From a checkpoint of a small image classifier.
Data: 72500 training examples, 43.4 epochs.
Rows from block 5 of a small image classifier, named by matrix and row number. Rows with one number within an expert belong to one neuron, the router's apart. Each number is 500 + 50 x the weight over its row's rms, rounded and kept within 0 to 999. All counts start at 0. Numbers have three digits each.
Before each expert's rows are labels from the 100 images, of 14976, where the router gives the expert most weight on average: "strongest on" is what is common among them. Only what is clearly more common there than usual is listed. The data: Sentinel-2 satellite tiles (TerraMesh).
# router: router (model.blocks.5.mlp.router.weight, 8x512, trained with AdamW), inputs 296-369
# up: expert up (model.blocks.5.mlp.up, 8x256x512), inputs 296-369
# down: expert down (model.blocks.5.mlp.down, 8x512x256, transposed), outputs 296-369

# expert 6
strongest on: water; main land cover: water
router.6:516490474510436489476585472504518496513535459560479509419506475595476588484438464477540563496506452480472427503471529434533382497519523544527408502493534513509477405479490458444463506510470477520451583434545486510519466549
up.0:500504501417584493482423542551537539450478494621520498525502426499439526415587534511502499555438541538427536507564486550612499488592573464526513473504456480515502406514489448502571481534444450493460434506474488482550497386
down.0:497491475473467438522495498513526447407513643463454469429548476417458508484405460424466534605447414528498416467496496510518550543494553543486557454521520507552590561484490542582521503527460462579451462552502534465502480384
up.1:545591491503582435506538554563510505392502476495510540514503602540533443504451487461532583523528512419434514538483505553414512436536508468476391454523504511530532484511512502564442484525558519501565435512519518520516544464
down.1:515420438455481468598549550565469457490531473474511563392535581538529533568507526406485497575447511464522465551470501520625462561488445501494364485536483477550483482524451479495562409451457448589419454482549506555561385521
up.2:492507555531492494465521513461457467619565566555517513482451501494473508464554513445466483500530465489520479515480493505556468426569542525456578443495540557501495427539464483537495543502520482550545581445483468476483536523
down.2:536479515521517535422321519625461506496500500612523498492580484457611428463436509532556509487461469497460511536523525522414524576475492426502520457443423437512502547558462433430509585513532526491470584502484532491465551500
up.3:491541420437694461449582525520393488558485550545472486570394503496481485444492524504494495496478479508522511508403496499515576488419581526471372574533470521513430485470566483484510598468563486535430568486463497539487432517
down.3:568468457503534496514579530534383539501441479476489497524508474524490544512544451454506524422590427526542482564433513444565483450526470522433534583448468628428470453495550584519510382569469385578476565432431502524496495523
up.4:519489509555517515515532454575557470497500493505441542519482544477484624570508445479480559517523504528475517556578487540591515444624529403479539488553476446520442521571491405469502566517642463532497453432493549490471466539
down.4:453456484413445497496531496547490573489575539469532567517521424531466544529490467396451415481554541607527452407589463501471540614429526473527428498460511438466485572483528553566509509462427468546514602522489521522469542452
up.5:475499484581590404516490451430539500560496450522578497530484474666510592483452535590494404553508442503482537498509512565575506447311471522438539453417488457428551511432510500493493369489503547486485566566494512522420489455
down.5:481497562497542488483596458471475496479501497467502503485498422434503504491513463508491464567489541519547569552496479548404560499555486572528554537479451431440411534557492539588485494545486536531369471495461470514536535465
up.6:443521525554616384520399466483463481511541535531507528506470447575478526469462471506609610448531506443568438517532434518479577532518489579489468458424468505490512549519510519568499482506473523537518437476512459540495482513
down.6:440564448421551421551541396480536518522512534412392434507515402432637379521399443491546560405607530528377485453492508486520614498502495563477391506489496600536516349484455427541469544548510435482556542541468470453489503539
up.7:409471527527488526521388486472425486620441507410575523475487438455510467371454416508435404484571513558556352421432485503595541450496497539544539371454449549528574546616504517483551515456614542495446522546575521481405523523
down.7:512544505440544434472502471476411506537507577480506542484494570517399475427521634487588430476560425542502538416463462474414484616400611536472504491559442542465522464421557534501460579455550498468640566552455508529486470545
up.8:548531639420318421502505504508517572546466470474508449483482387587521480463503536504488473487566548508395513492514478482452529446541559510614589567450521535484551533482454519520460487434548543523504472455486538498485517523
down.8:463540529489529445415422578415441482518505455372484534602489494581424523552444543522439536498524426503543497583518503483473488419485463450558713563513507463475541485494436444473502505466540491536533517564477473551466543528
up.9:517474526567484451467579501506460501506493474554441472520496547597456552490463514458575561407381539543534512390549554484587441481516453525515531508440488496541479535593471541478477481491411516496519537513538480494500485487
down.9:518434518500518544625468480518436439413513505439607535470500432480463478483500468418464492525466466469489508482462475512578488532529440433459452474506572469538527493522552378501461504464565524520512520492518531467573522492
up.10:495552453390567536519474518544456507520479528499494442572499462516454445470486520481511504523330513460517526502477542457438461494360343427521579477594501477490462542454492521517532486491556453496409558462466625505523392532
down.10:476477473503398550457552532445494537516537529390529454591478493463466566475473535517608440530559498541430530396488511515499409457422506456462530451443507529443568443518562522483498522485498492493459487550524534497440462506
up.11:542568474458643558488485518536515500537465467596496518447454558519516398469495462442532544539474496469540495434483458561737534572504400542500494453491528619512545462529494447550466480532444396520452611500514466506508557465
down.11:549474443507534463564575541443375500428550481496546485499549511500535469533492508420521564532512480504575501533418420538524481479453500556537517475508453412516496464404567542477503469565522549492494411541575466508479596485
up.12:405451483541541455511445460499442503480427495483501508422542577495508469508550543501531443451550506482485455575518532566601482517459531453476517486534478478530493479483490540484475474575593503515556533474489455440591580571
down.12:506485495511500513472517507464458498420530494510510505508565450464435454493548494503445386458478445469549469483466521564611478534448511544505481484465474492491536546519427494502490551525501479512569476518555526505505500530
up.13:512465499462424489418592504508401521557498494547451526561518510497444583493529478523427463550453473555586476499490414491476581531577476427504551556494584434565554505497476461517529422458636437546516415550485623510506474563
down.13:543492454495488532410434483552551565532505496542465543480538452488547477488509509494633517519506581528615366442497443430473473505311558502529689581554514485548523459434519507520475530516494529418462552454550448457443640515
up.14:473556495465612492531423455561479598486496456532593545446493553528460478500486510480592490563508525513577626465440536516526538499493500513555503508554431520505526403578483438532476428474577524529523544450498464535475449433
down.14:547463495442509481493485467514523536500495514462509489448456506499537549557605514610495569540461494491487377473506541466485643464457422517484561531511520484502419589478549550566494562566612511408516556556517561566565527525
up.15:541508449519466467467574486420562489464544478501464560460482554542456479511499523552523415540472488463475463484562478445560519504413521462482356544486524513464505500438491439466526656542639428555584542519567549506495414504
down.15:480536491477487439518489497528430506626512471480494530421484493526500439460496501385475562516450514447524495559559448599527502500501555398431567481524426394477564526611501474541535409530535478426520622515424495500551458430
up.16:555509507517558498507322459429549497651475490516454420452429563535535509549459452489510523485470524527509540538528439502509591407514479521490415432496517552447507501651531517519527448469549525466485520514383478585555475465
down.16:480563527463563417434525498485406485493554513523512471574535548431565453551512548421442460490489524517442455533490509552475490504457580449513612474473490475543496489592448473439495510451543490533562468537495483458565511526
up.17:485507504545521479456547485451587532489452531427486504523482527561509462539503386438495594459555523509542427598485425539483583553441537537536501472496439507527471588581473578532477442501579557465551472454500503461459530423
down.17:476507503463537499504582524529432493502520582529570520504498640489509422514419538587490566505554523474515548584401486538419424460575542507571448537504455418486438469426472539491474574430591444508545448445510464477495498542
up.18:552572484503547581510457515412537536459474526572407572492494460510451521486426550555469509505441468506486449436511389545557620469606526484480494489464424465519442408458486474467459500510568494493489567409514533501437414515
down.18:475521519497478483513431489572409534389468493459528456546531429500525571455442436588607480489516491470392580558451460483455545568565439487550335470537513499506486491388518525537521478438468490512525508512484522408600498567
up.19:511496552474566506551540397543447563579547511495490492553513451578480611466449461560545461499466459513526568486518573524443500572395532528508652539520495522489516483609478552474401425544405412406450544494505515464491511482
down.19:465479547419537406472467501448536473547538511470478507455585448507485539586459571528468420475459598466591535454492500523451477557478605481422519515525451580483566499512462518544475457533533491508591514519486494513547522474

# expert 4
strongest on: main land cover: rangeland
router.4:477477510545568522469516510392430466477502502513516566553479488501470553466410429476550475494584517488564508478502476423332615458445589558542548565492498533491493569378457501504488450532439560465439543539489499567571443586
up.0:544531463487479486469559384531550516467537571548519440515438527465460524488423408573506462469606424534521475519548508510484445462467573508554473584431536560436598394500509493443497549499500560541497446502400568472487561492
down.0:530479480547541515468322453400495458506512525491513519519533558592503564614492474497519569592434487513513417485591471456365548500498480582520500470563545596477471450441608579553508465539447541436513564495505456540611544500
up.1:487469503542435538471484541409454474524462547513503434518565516518482543467519536469458461459436462441426504520498511485393563509479580534485549452538551513417421463505504453389534572438514496541491461454493527480425467483
down.1:510427439471570616529494552513528449488419553518496545478412436576569494348564496523521396522455484521396573568482520562503455492525492523438470484454525498474538486423490413420515520452457470510500562500482501552554540540
up.2:536433512466519577436560519415509499486479530451495547497417489628512417449439468510507501485388422514517464460571499474422468430547479546460569544500521485510560491403480442569452528410500551492453553500513546513426561444
down.2:533534455516511511531510546440590442524577439548501537543494507451468443430443523458490482554445466555515581513461447531507488538535476468484438330540484557472480591467458581517539501406468495482494495599548444518480548472
up.3:472500436494444483545502466503482496527534464510528551525449478615530480517483545499521522527655487513512523466519562499534491456462460488486438543522443430456389520482497499566473490545453491541523469563467410490478614548
down.3:496521446552472600499459457604514511490497510582523553499670511460461533465551435528513395504500504520576551505540533497540509370510556569520476561492500496518465569405498499546558435484460539558502538527541467467505505426
up.4:449469473528505578537430505402515515376482535526491526455412474484492598573495545494454477514613489481530569569547574497334523532422561429474544508444421488489515499566486482552440459481523500510521565456486497541474532616
down.4:558517494533554467500499454466552431584596567454538537511543557522505415525485500429424465486537451518490465510520514506534516455491493518545404519453522500452498476473502536548500514430496487435506492450445415547568596510
up.5:481494493547426497557485425468541504457492511488501514501489494524467581536545438532471480466454515477555474446507591533478497442464544510551371443542573563508561440579535535428511349492518510514502547508461517456473531489
down.5:524473460499494500533518529378512461455523423572509431433458587383500420618446513525460517586492479426511474521375529459530634395551529420554450489529475462524525460568527535463579650533477543484537537484500544519634533491
up.6:555421504555472437465452460479494507441511481474477514453549544551463470435429534503556544511509495536524519482576466488459594465465540517509594542404465544445506376355485569565511548470450515495493507455527482574460548432
down.6:575412498467546505529494553482458478508448480524489510392377495541551523521443560536532463481517472515429523366530449598495534473555622536598596484553499437467476457432520498510498444548487430533548559439468516352465477511
up.7:534476478513540537525613460449427469522433536468496504423488470497511420471562537440458530505561486535527530471485437490445535546498528515527545539494484516479389480356507591432513526477496537547481433549554515501487603508
down.7:504554476528438470435454474489394535585550403518489526573513509612501566514482523514589511490470441445552463495509530507628477539564456497468500506519601502547578483562544521470591544560544480437518501474564425491513508604
up.8:499468529439443568499496451515472533561469529548466513558513426523494431502496527574509610536505466514503477428487591389518507488450619443548504472563396509486508546441488544498554416505546400560450594515472517477471433536
down.8:557445517435559517491412528552621410451458566538468434492542506466511508364560509531606461579491432444487420381544438533486470467459547485522445519478600471437495566441460488520476337521502476542509491513509514591506431500
up.9:488498479533426451440487492442512464549491515473504457424533484422479487579424472551503598511577557565491494469544548492523498446462555467497552423585493389488489580446540532559518481528474547473498471529481517377428552474
down.9:517527559560519429475467504641450511474417464473551520430531524479583538450477487492510517480614525535431436453452539516489472491482546533492509469501424547499480473478404504585440519485586472480489544415534429451536519508
up.10:475465459551453515448367549515413493507616529516519526500566489492510430523549431454519412437441520515545553494467513522474507537477522460539489563475573543471526495457539451426486478563461454480453473529557539502466567442
down.10:462501457441487535518514439484430445480507491485597514433504429498462555573492480470458459528514463574542482545439529535483488486489511534505580509478526508462521609526560492559474589565396482437539504497483456564432495542
up.11:487524482572491566539501493529497505503533501528564469560435458440475489507436455467518437491504545549522558522533485505496572468615464492548537584547443442568488467408487413456523521471517513537522555470510469559596540447
down.11:509541470387466483554406496475544384531528472511469499389487542531427486550487581573535547573527538531472515511540543510655540412526489564472590481508592474495435475512558493519467513610551515523536420508532489502549549540
up.12:498551449540432444517614574549452446647445474518555499454460493503476490495458521545479555495542515520566423439529471458405455494501403542490394543488459530512455555498468439515508679467486469542525445460410466480578489521
down.12:496513446401555554507516457586528546476535545540495543490493446526577611573469448491539405453534493461467477508476584470474384433487448571423344487625326579465538405511385385492475593524557457429466426557460487496527405438
up.13:475435455458350488499464452518586432486526550432487550437570506503493326538475513467579426556470438509468469469493605484520496448526422413502562473536479561525421493531518425438481472566493420556490484462504457523532503492
down.13:493521522435482513560538632486551509416457467440539552536543513524581499493509473453546437570497568485460529447497579442563505468426538498409488423378447469519489598481549440542498468518506521450474415365535500523517409540
up.14:476527455559566437494511560553505465593538511462559511489423490489493491553545630458512481473581445544504493481470496504549457564552483463489402527490565532487437517439498412584479484461435461540528600492522563440559551469
down.14:463502422672511595525554549492553491488488419570507511522529518411619400577424602512530392522506482549512515509549442467425498472533474548520469463522540633524463542530481582466532515414451555463446473490576505484575471513
up.15:431443486484452554503499450404489486548623539494537420541444411475445459495533501463457458498586471482537516512456516554524481467616497484544566521534525446468573485555502495409540476548378551482518373499587501438532434428
down.15:511562496525507540549493508488497562576504507472578400552531485512551450561477575510495393548435488520430451441613463520550389563517452416501535490552525498513584412563551507532520526448448609587423515499570461485467512364
up.16:492476562558420602469501526506473398594504457430506470467518463548496471546534563435558462481518526454534431491494504470487500415366520508493496522535546533471540504558427461432571415514483506469510529526503522453469482598
down.16:542509501571475493569453484532461430454567428392540412533523388520464547543518506544554519598511538464556501486463479477535532502498454483530475581428476432440515509476492468569513443454476546616489515481478465459482520570
up.17:460521479559462472463367549501458527448525535541537492525499502541540508510477467453510469397514408517469429504453432425620403544508592539519483581485457457496480513604532531520541447459557503404522479484576502494557475432
down.17:437502518482501511515420471463443438423352600478587536565479481632570480473551531582456551491450555537556583505532546550493590532469534502514479472490472447543495464608467543501487561496480564466486489490512446547508410514
up.18:501508504563448513519527544502403474527494473450538508424473431559519433542515527500450477491470488481451475450482507560583465527514464496475599530548508635519473496588567403476462581635485502467537543417430425514511521481
down.18:509453514568618504549425439533482480404510473478482517537465466402518424551466473479501451547464488449520587486568443466419522490533476459477437549579535529514527534491529509478535471588625488517561615445551543452512540474
up.19:464520490517512530462411440529522442530537562516535488475446584432502647480569518493490456569497541521519488509514505562425589505486581507543586522466454481513505440476435538545538472524576561537443475513473510514502472591
down.19:495485459526612488457448474537478570444501471443539387485649593639492545461457488456448447533497515504487440488480491483486462517428504521488468544526498521501451462627587444504516467480439570440444563439503480549353528551

# expert 7
strongest on: snow or ice; main land cover: snow or ice
router.7:490490529534448450535496520512489516528483533519538496475514519521461573510605495530548457547482510463519574542514500517559557465338447516502405474438553514484543545425503534511470603530399512484476530511427524497442529551
up.0:451481476597530489551407501516557511586495612571428513547556439488526541473526518473528537483491527522464454417471511516528506408451502501511484480485470534509469536556480456476519523491498558535528580551493597559448466424
down.0:491473555457579464468505516626417500503506521545541473449543451384510427501531509554523599513502507512472368493487499449615568579444503495462567503503495435497505497515435465531512519466514558537505445490507542519561555444
up.1:494479463555476424523579384503468494477512525513542506537432452549492493375419556435510499544454526470568489529490452476422519552456546403442515585511499446520515518510555370460514455483386511495503530469630487463543435502
down.1:503487498639576541422515473453513514393521441572477483514526470494527448508472573509540423605577514554484564467512481524388581561550490497528502557503447517511507579439562536538486537547475487473463477453497556418454487528
up.2:529463481504583443468501525422456551455444486484518444484463488531514521594374532532454446475465516545498525486456433459529500478557588536544494608441533527498453336479405502444539589573469459449493465463523509609508443521
down.2:496479518566537515491516480437479460599599544455562541419513435516511550485434449479550579481547486544480497563530503506531434559465484531526495389527466524513528486493486403444454491469444517469534561424584478461493508503
up.3:462462572566506506502557478486470568320512517506488474494474525515527433492438494512421464607521485470556458551499497431564422460510488439553523499552586487499493458507473468499506516487475532440501478497571507494518394574
down.3:534537487487475489414446523471463501417512453416546507614477548459410603528433491490536478546518512449551483495528547412615481507472459517441390427427455584436535676436540548451486450562445474502589453461527463499447488512
up.4:465424542488509381486526458356570475632474441560402464545532496558510496503526434487457429493424514460542579457530471524574446447409514509517411538610500467490543474561516547528554444470430524553436557454539489492432502548
down.4:414501509519404509417451492539547518410502401533547515441446601396479601564544602493435427529556533491472404508427491502410635491438513490506475489447416627461533603501525566517457434531473510478501572475500460440483559526
up.5:486497492520545550510616546452476501674478593579481481458477457563600445441510497508493503495579471518473485459526510534467521524464474450511379589508534537485458513445430523520566581507550472505477531511452562506441459543
down.5:428484570520484500503534484612500530393471483588416421497460554518509456488499532463526455445467457557476541556482540444512516548492535464526458422500500427465584402538503499516515437556469418454522499504405472512492485554
up.6:482506465471466487542520508491508471532429501569588522556506475496495410490541485522537469503505506503502507415518527449563461509481404472514388563410513509517499501476509451619597457411482532507567577510452459497418537416
down.6:522519454547472577476462507511415528598518506454427486540539422436513616510512554485457487519522542484468478548446522654667423447467499464496551518464486472499556536517490489514564509378441484501476487498526556520512464470
up.7:551524475481538467479501511480500465516541492565487419527461492623485346481544496470535588504388507517498611623536522554450627515451439486532471461544540525486488486521514565573496498454566492540590526537493524478463537430
down.7:472513493533407477480406516478491426488425511446455493474501408463500567581494419512441559445585456539463529479466544490556460456514493467463416497454494509514559489554508505534485516508571497503406546438460556404495466538
up.8:524487421465485366484578516553486476329376511471461486493495529562506536526484531578521476424529565468403484451494533506351450565510559575547469543455517567512548517591504528545450516490472516480558548509443405495502516499
down.8:526554473444492503559462492566549564539610547463501485503483443575453394562605558455529387514511587471533496531489481532536526464415544514545452447490519505466495395485492505426532511513528416550497523501457470438560458483
up.9:488490481609453557472465519534490466519424430462482518528496445434487517512392467521541487464511534498495500452546489544295571466476491512482562481523557577490470497369514474455527491508582464469515562424433545427497442653
down.9:543501554520590487543571468503464517522444424476468513429402422571470504642535519483488499500450483501558449464429478489532485496496515534481421544439398445521550494572507474524490546515485445582640477394543475408477505416
up.10:441479563449539393433413494577487547529531425438556514435503509596474494552535483474595460591490476506503483476457450524327516431519500474499462552428557559512446486495468469527490514485569514497547508465527394550490463511
down.10:479510475567640580461550529573564478453492488445572494516459386461487509582512491412399509561545509478502564403500490567474417526517465520436568520516500524486477419532514470582509429466369563581431594504455588521468499471
up.11:487424513509635512496532475503506452483496509525398545624534581441485511461502440384541398511354476551508464524484492532523544470515552498491612407578554514429419558477430445556495428496505540524542549546462618476467493502
down.11:546505542542662525515504460438418530509477430506515558554620471494479541405457524495416505614543449485500563534492472528594560506554488531506404504483477538476554541538488520427498525514602477450611423446475476513485543479
up.12:479486471463531459501487496500555484437464533430469415462460546438513512443560473509464513507583551497479446412533557470515533529537478484439454475532462465513497430488500478513523550529398518513426509534506448498551537510
down.12:541412459498484535489484463471510454531570475460453477542510520508448496482574535513548468419530516538501513512434430503533491416474517601486553464515427513487444460558547467509449542500440485444570448497488412555473493479
up.13:473515507546529431508649483465575481458498478544572462522520359445471585520469497509515513458602535441513565503504539552466507526501513447538595471567507446458541517415418533468490489441542478445522453504450473571575530416
down.13:525465594538558599523477469504439425496442554562457474535534557452492528464500458560526541502442483498516498509463523450490428495404507379519402590496477507494580534530476493500491471494565461549564442552521529528415463522
up.14:538551532511641482475530519518425477597543472500546518499554470523555511528481626532515515536575489437512479562486544518588415481536454472558523537439500562500514536510509502478486603533474542483520548472502443501472436574
down.14:492501475539531516508553534494538466468538523506495492382518502510558501583494475453449505559476538539510470558526482439616425557487480548521561471427492417505484508394554490576481570525413511510419392507537400616486542491
up.15:468557556493471446532484532510585493448472439447456503505515480579460551523532559455559482535522520541463483513500518536442509529552416511395494376547557520499549435592527455532542543519514531446487496425501504457439532465
down.15:515423499473429480456511515518550506544455489592430599495476453594456481515534468470447452480506464452541401450436548454481540424549494497469493555489435585503534514581442551615525451540456479548533437611529548542477452423
up.16:519427536491430500464471501479576520489501513558523446497432498387520501341548476551486498512528532482531488482463558483485351455559554465527508441507422479464441514443500535442472470432405567538563504616509465467513533350
down.16:593439527522327438504489538508552445633525508607442393498495494525578592497486589507518494492481552525546488542515550524488469487456493495493405450462515458541478469498449538528454490436516469471564442440483527552558487565
up.17:550526422462475488521538436430425488494483527489534528515493482522515547451579578528471543530522443476551486561487472482516507537401466529479393531522452504486482605457550558471522465510456499520443483531583515539451532417
down.17:443521518450544537518570569477536520511517506372524507522526615450465580574541505459558519510532606498493471455466436468397451452518474562481484484493545612498521544586501430455504505503487509504519559469479448509599425408
up.18:568509454541423396503547470463460480536490436505485534507449387647601530571442544461397515470519467527503500500499421543484581461509487460501517484504509543447482608601543549530510516453503521410577375485436425456565474496
down.18:554524463544531450482599519516469504458499499498545424504412473486550541504552542488600523466633512502497529531569590498481507531571478580460303563438563488494571543494488428446477451449448528472461422393443545610506565565
up.19:505483427475459562541579490520402459500469488592489475548524472507518442526532431386473495490446519444507584524491505506605477473511445497577421540550459511547532542441602517499546486491486511593520432512516460487516471501
down.19:500464446483545476520595465451472509575494567472416483488499525571545432432513501504549450476519447442555552570485465477477478567584567582531453397562521474516583494466479433542543495523452503501429570595555371472553481376

# expert 2
strongest on: bare ground; main land cover: rangeland; main land cover: bare ground
router.2:547528444454578527522426535479475533304523513413446555576496471446547424511446564474420479513541456514545451405505502520414604521676520452525657489537437483510487459601523512451516521488600480553535407465535541515559513454
up.0:462482453475487502593544498422494544455490476551596564505482482455461570593457473502473485452642522488590497545518498548557560508519564515502607414521554551483481631467475506513609533505516465513523446496505581479499461588
down.0:474586499413617513596480446444569529583459498467500589435470525439531530458553505508389523436417510533478533431483450416619509585540550505483574489418469450497505573598600471425548448498573445474482474482535521475433469459
up.1:513515498521460613469474556446478525471506480665516498590539545543499496464441550490513553545492504475563481466457544490505504455582557471474429492454519493504589483459607464477432424513582580497495435477507395458447435576
down.1:541573518439411521524458455570424596430465428463523550524536494559514373418542471407456504525559505471478533383462568489514572552457504539505545520494549455521501493498538626504501549472602490502486482481454519512528536479
up.2:489473492513561481469446480460482381598489456475592443485500490477568567528482440460502480469449521456544488539500529438680412467536499507541532479546436477513527600510485444452497493436529476537575582459566580511484593500
down.2:545469485448410519519542474462432533449492547460602541492513475535481590506409540495534472527527508469576477523395502507466624466523593570477381555496479552516462568605447466483531544499462572441440467454533395509457565514
up.3:541481456556511488483546524498478546420487529485467525620532504409509453515460482499389606481536502507539398461492432476431432517504455572497436627459487510539481515516507427531522453436606493485466509566494534431451408468
down.3:489458528491556484538379533511580480586509476442504506417548496529469466472496431503528497478445460484496480356503467513457595504521473447512494507474566470462497459539513554488521561371567469544449501494503438426537528475
up.4:457489532466541440522611543377480489491492525548443552587504480485502541487371506399485486515549507495507532442478536431598533527482422461510375442569436567508497489588455495550459522477527577493491494489563498482559521616
down.4:522517561508428485548505462546478441541412547467413566506451576523421536574451550459431596519434590564442430486574534452424507538545503442425615459477430460482519587407496580533476464501470430493610500500482495496574463413
up.5:472493452555447551519532439534501506543562542434519424492555469696479416488532497565514529522490484504471564581503458442399548530412497530529335514506430488577565481487540442546444478499516517512587449514474525523420373523
down.5:483514488496405474485406362535492533437549454479478464504525582506459480486550463580569555451455442494545483463489491467414464474436584528486427366505516458496477505467477479482523470535424453442598435454508544507421455509
up.6:551482544418509524556529463511456437488502436518467471458464440509440551496591457475469487534535488491526535538543510469439586524514517548487490451501462541533545531434506517517472491420486479547493520487527440499494463491
down.6:541404450455403463480513452492560495510380563523512538438618392499538559477515521508509595537570511508509488562553540451509440477495383420548560583506481442509619564419546465558547532479577466562547547507421519515512364525
up.7:499519524465533560509491594474480445579565528544539622510467471470542472487489509483548452543530559505527460462546508509410419474487559510552442442468395482438532475566512481552506557569476494535456437479475484407471463541
down.7:426438629598499517516520547491401524531487551508475457538473401545549561488546464498468450567455562551399599487470470397529634557430389469491572497474501494573577568550480540412516433527471464528488414563472421547461469564
up.8:446580485412451434454543459557484542455507490531531469520466465462517528390496464563468448483547464509567506542473497523391549466392516501562574568484539564478576519413575551527590409524519517489499534557524524577542454415
down.8:513491494441540534563470577445502530379586487441457473466505538512557532481486511507570467439479602485505462466527509466554580587531520380490486632618581477559474570509505583445517428432493543488444514503513426469389472367
up.9:475520595508472440551487505491424514559502561573551497503471505615467600310562513537504506493462519497480467446485457592539484523478490558447556421467497460491606475501513513574496510497496415482528535483560566483542555432
down.9:502493536459416569535510577445553488530471538434506399534543523438489434562544516529503562505578515597575491454453511523535510511555519478510484439415459497491457533602449435537539477565431573474453426574506398517511433466
up.10:495493483472519492560548529555571508481521490570486507503534477495525478553490510496539495459551534483459488536475470468537483496436492462447613509482502569457506494463454447552564590568448514472437539501516474434453492537
down.10:509556526510434466467481527468484500550488434534544478521466512485441577519498532486452575566460501453585464512450496421531513518456504519451526488479562450481514579541483581512565462420518513470501496487485523495511406564
up.11:483454508528464489536384462509421546540507512330513513474550463443537492548513510592511526578460501456530472448500452488358532421463539532462631463527524579591454471463498483520540448507487568491547587506445521503476508518
down.11:415609493563387530470452586573457515584415504451414502510503471472542518469686526419505495630612495449491539547526509454479470542556531552529524508400492479531542588474507546432511453484513528528545434526426530468497485493
up.12:501449461497508477531459470520460521555488543557555445504473537518432491414475485516434538454493516477501511458581517568471363433369597472470509469466527473466524425457487503431539377575519508547559416472467538523513366502
down.12:486575486548540415491542493556550491455509577490517437477528482409528429570438533541511466525438563487472572464450473505485586463448514551492432586472565476452473589510550493540543475463483420423566569443490510549524441488
up.13:472498481489464569410552570442495521492446468500453515468445484405485554491518514550464491548555533552530435547550461490524363517558516428507524454504439541568602529335561556484563575468467505436523552442555429505458520393
down.13:498567497435626518509572497562563483531553500501434487452539552582490513513465511503556579507441437516531556458564474488501479491546453547506486470416486529503538488476511459430514491541549497526494505599451521494603539513
up.14:517488471483440476508371481512472479464491568427441462441410452526508487482534485496555584508493419500454436402522431524461450530572519422551699536532530490567464512427463542439503588503523493483557629520513497415472513447
down.14:399460449472455548425395561469415503514516473456484487544517561552414557577561549453592535513469499519445510634525479500494432489418538565499534611559471561517454574513531564428486536508566595450465510531437567463533468546
up.15:484559470482525517574523495523455539465419433476463553542402532465646452471493569496459524479510499584570583537495452407504451474416457504565566589530510462527394528498536428476473561450541503542543480515576457487488455521
down.15:505488491498486463491577507528414531420525521461524468470497429509493476556564428467547520590476539477479534476487506545513533511500430501475556555472491470437445532413420531564410503458460471523551565502521531552497584544
up.16:532512521470441474543502499473503539488480527492505569501494571483512442486548495499521572482559494597521597380507437527540631503533471509548460498414434450491482472476517463435548539497509482464485322487477511550532401510
down.16:516541499534535560458486470544484416408570554597504548608436423613576577540570386534500539525540531552372503447429511593432478516363496467467521458537453605455547433478463422453506650432564509465563520547539488475480588582
up.17:486524498467590547558592445473523495470516520537483503472421420467509393510413506461522427507444548442474449417563476511485461452447481433486416440534584426467530448443557513525550552487460599447523534483490478446395565528
down.17:570487466547544462515552484590445446456561462524573518483450438482541584442512443531418521489540539529526501550423468376599469569555541464552376467501465540432535507436462506497447456516497415459505493433538558533457444519
up.18:536481534458636491486449556575612529646535415525549488489448493497449489467459486484547458478540540430419479451555518551408567461541505493530586597460538489572525516346523469483528545516479515480499562504509482466481506561
down.18:481490453444543445607514539596470552469502476511502466538472503516450510447531577477504556458527492445559463539442620424534430546542557465446556479559493530542471482614482537537560393442458475479489436547524464431497514501
up.19:516468530471499461490551498480566457590455565533504435543467515491453566483505496464543518508569557518470540541495461443579441503486501384487435509479493490475438569428496518532562583498537538499448517487505511455514553394
down.19:481456522503514488485532507465449500585516536586446482509441525486557577563443549544447442536446446450493490494466593524517596483349454415504507472507460550518629494505505439519516480508482504477478532557543457485431515549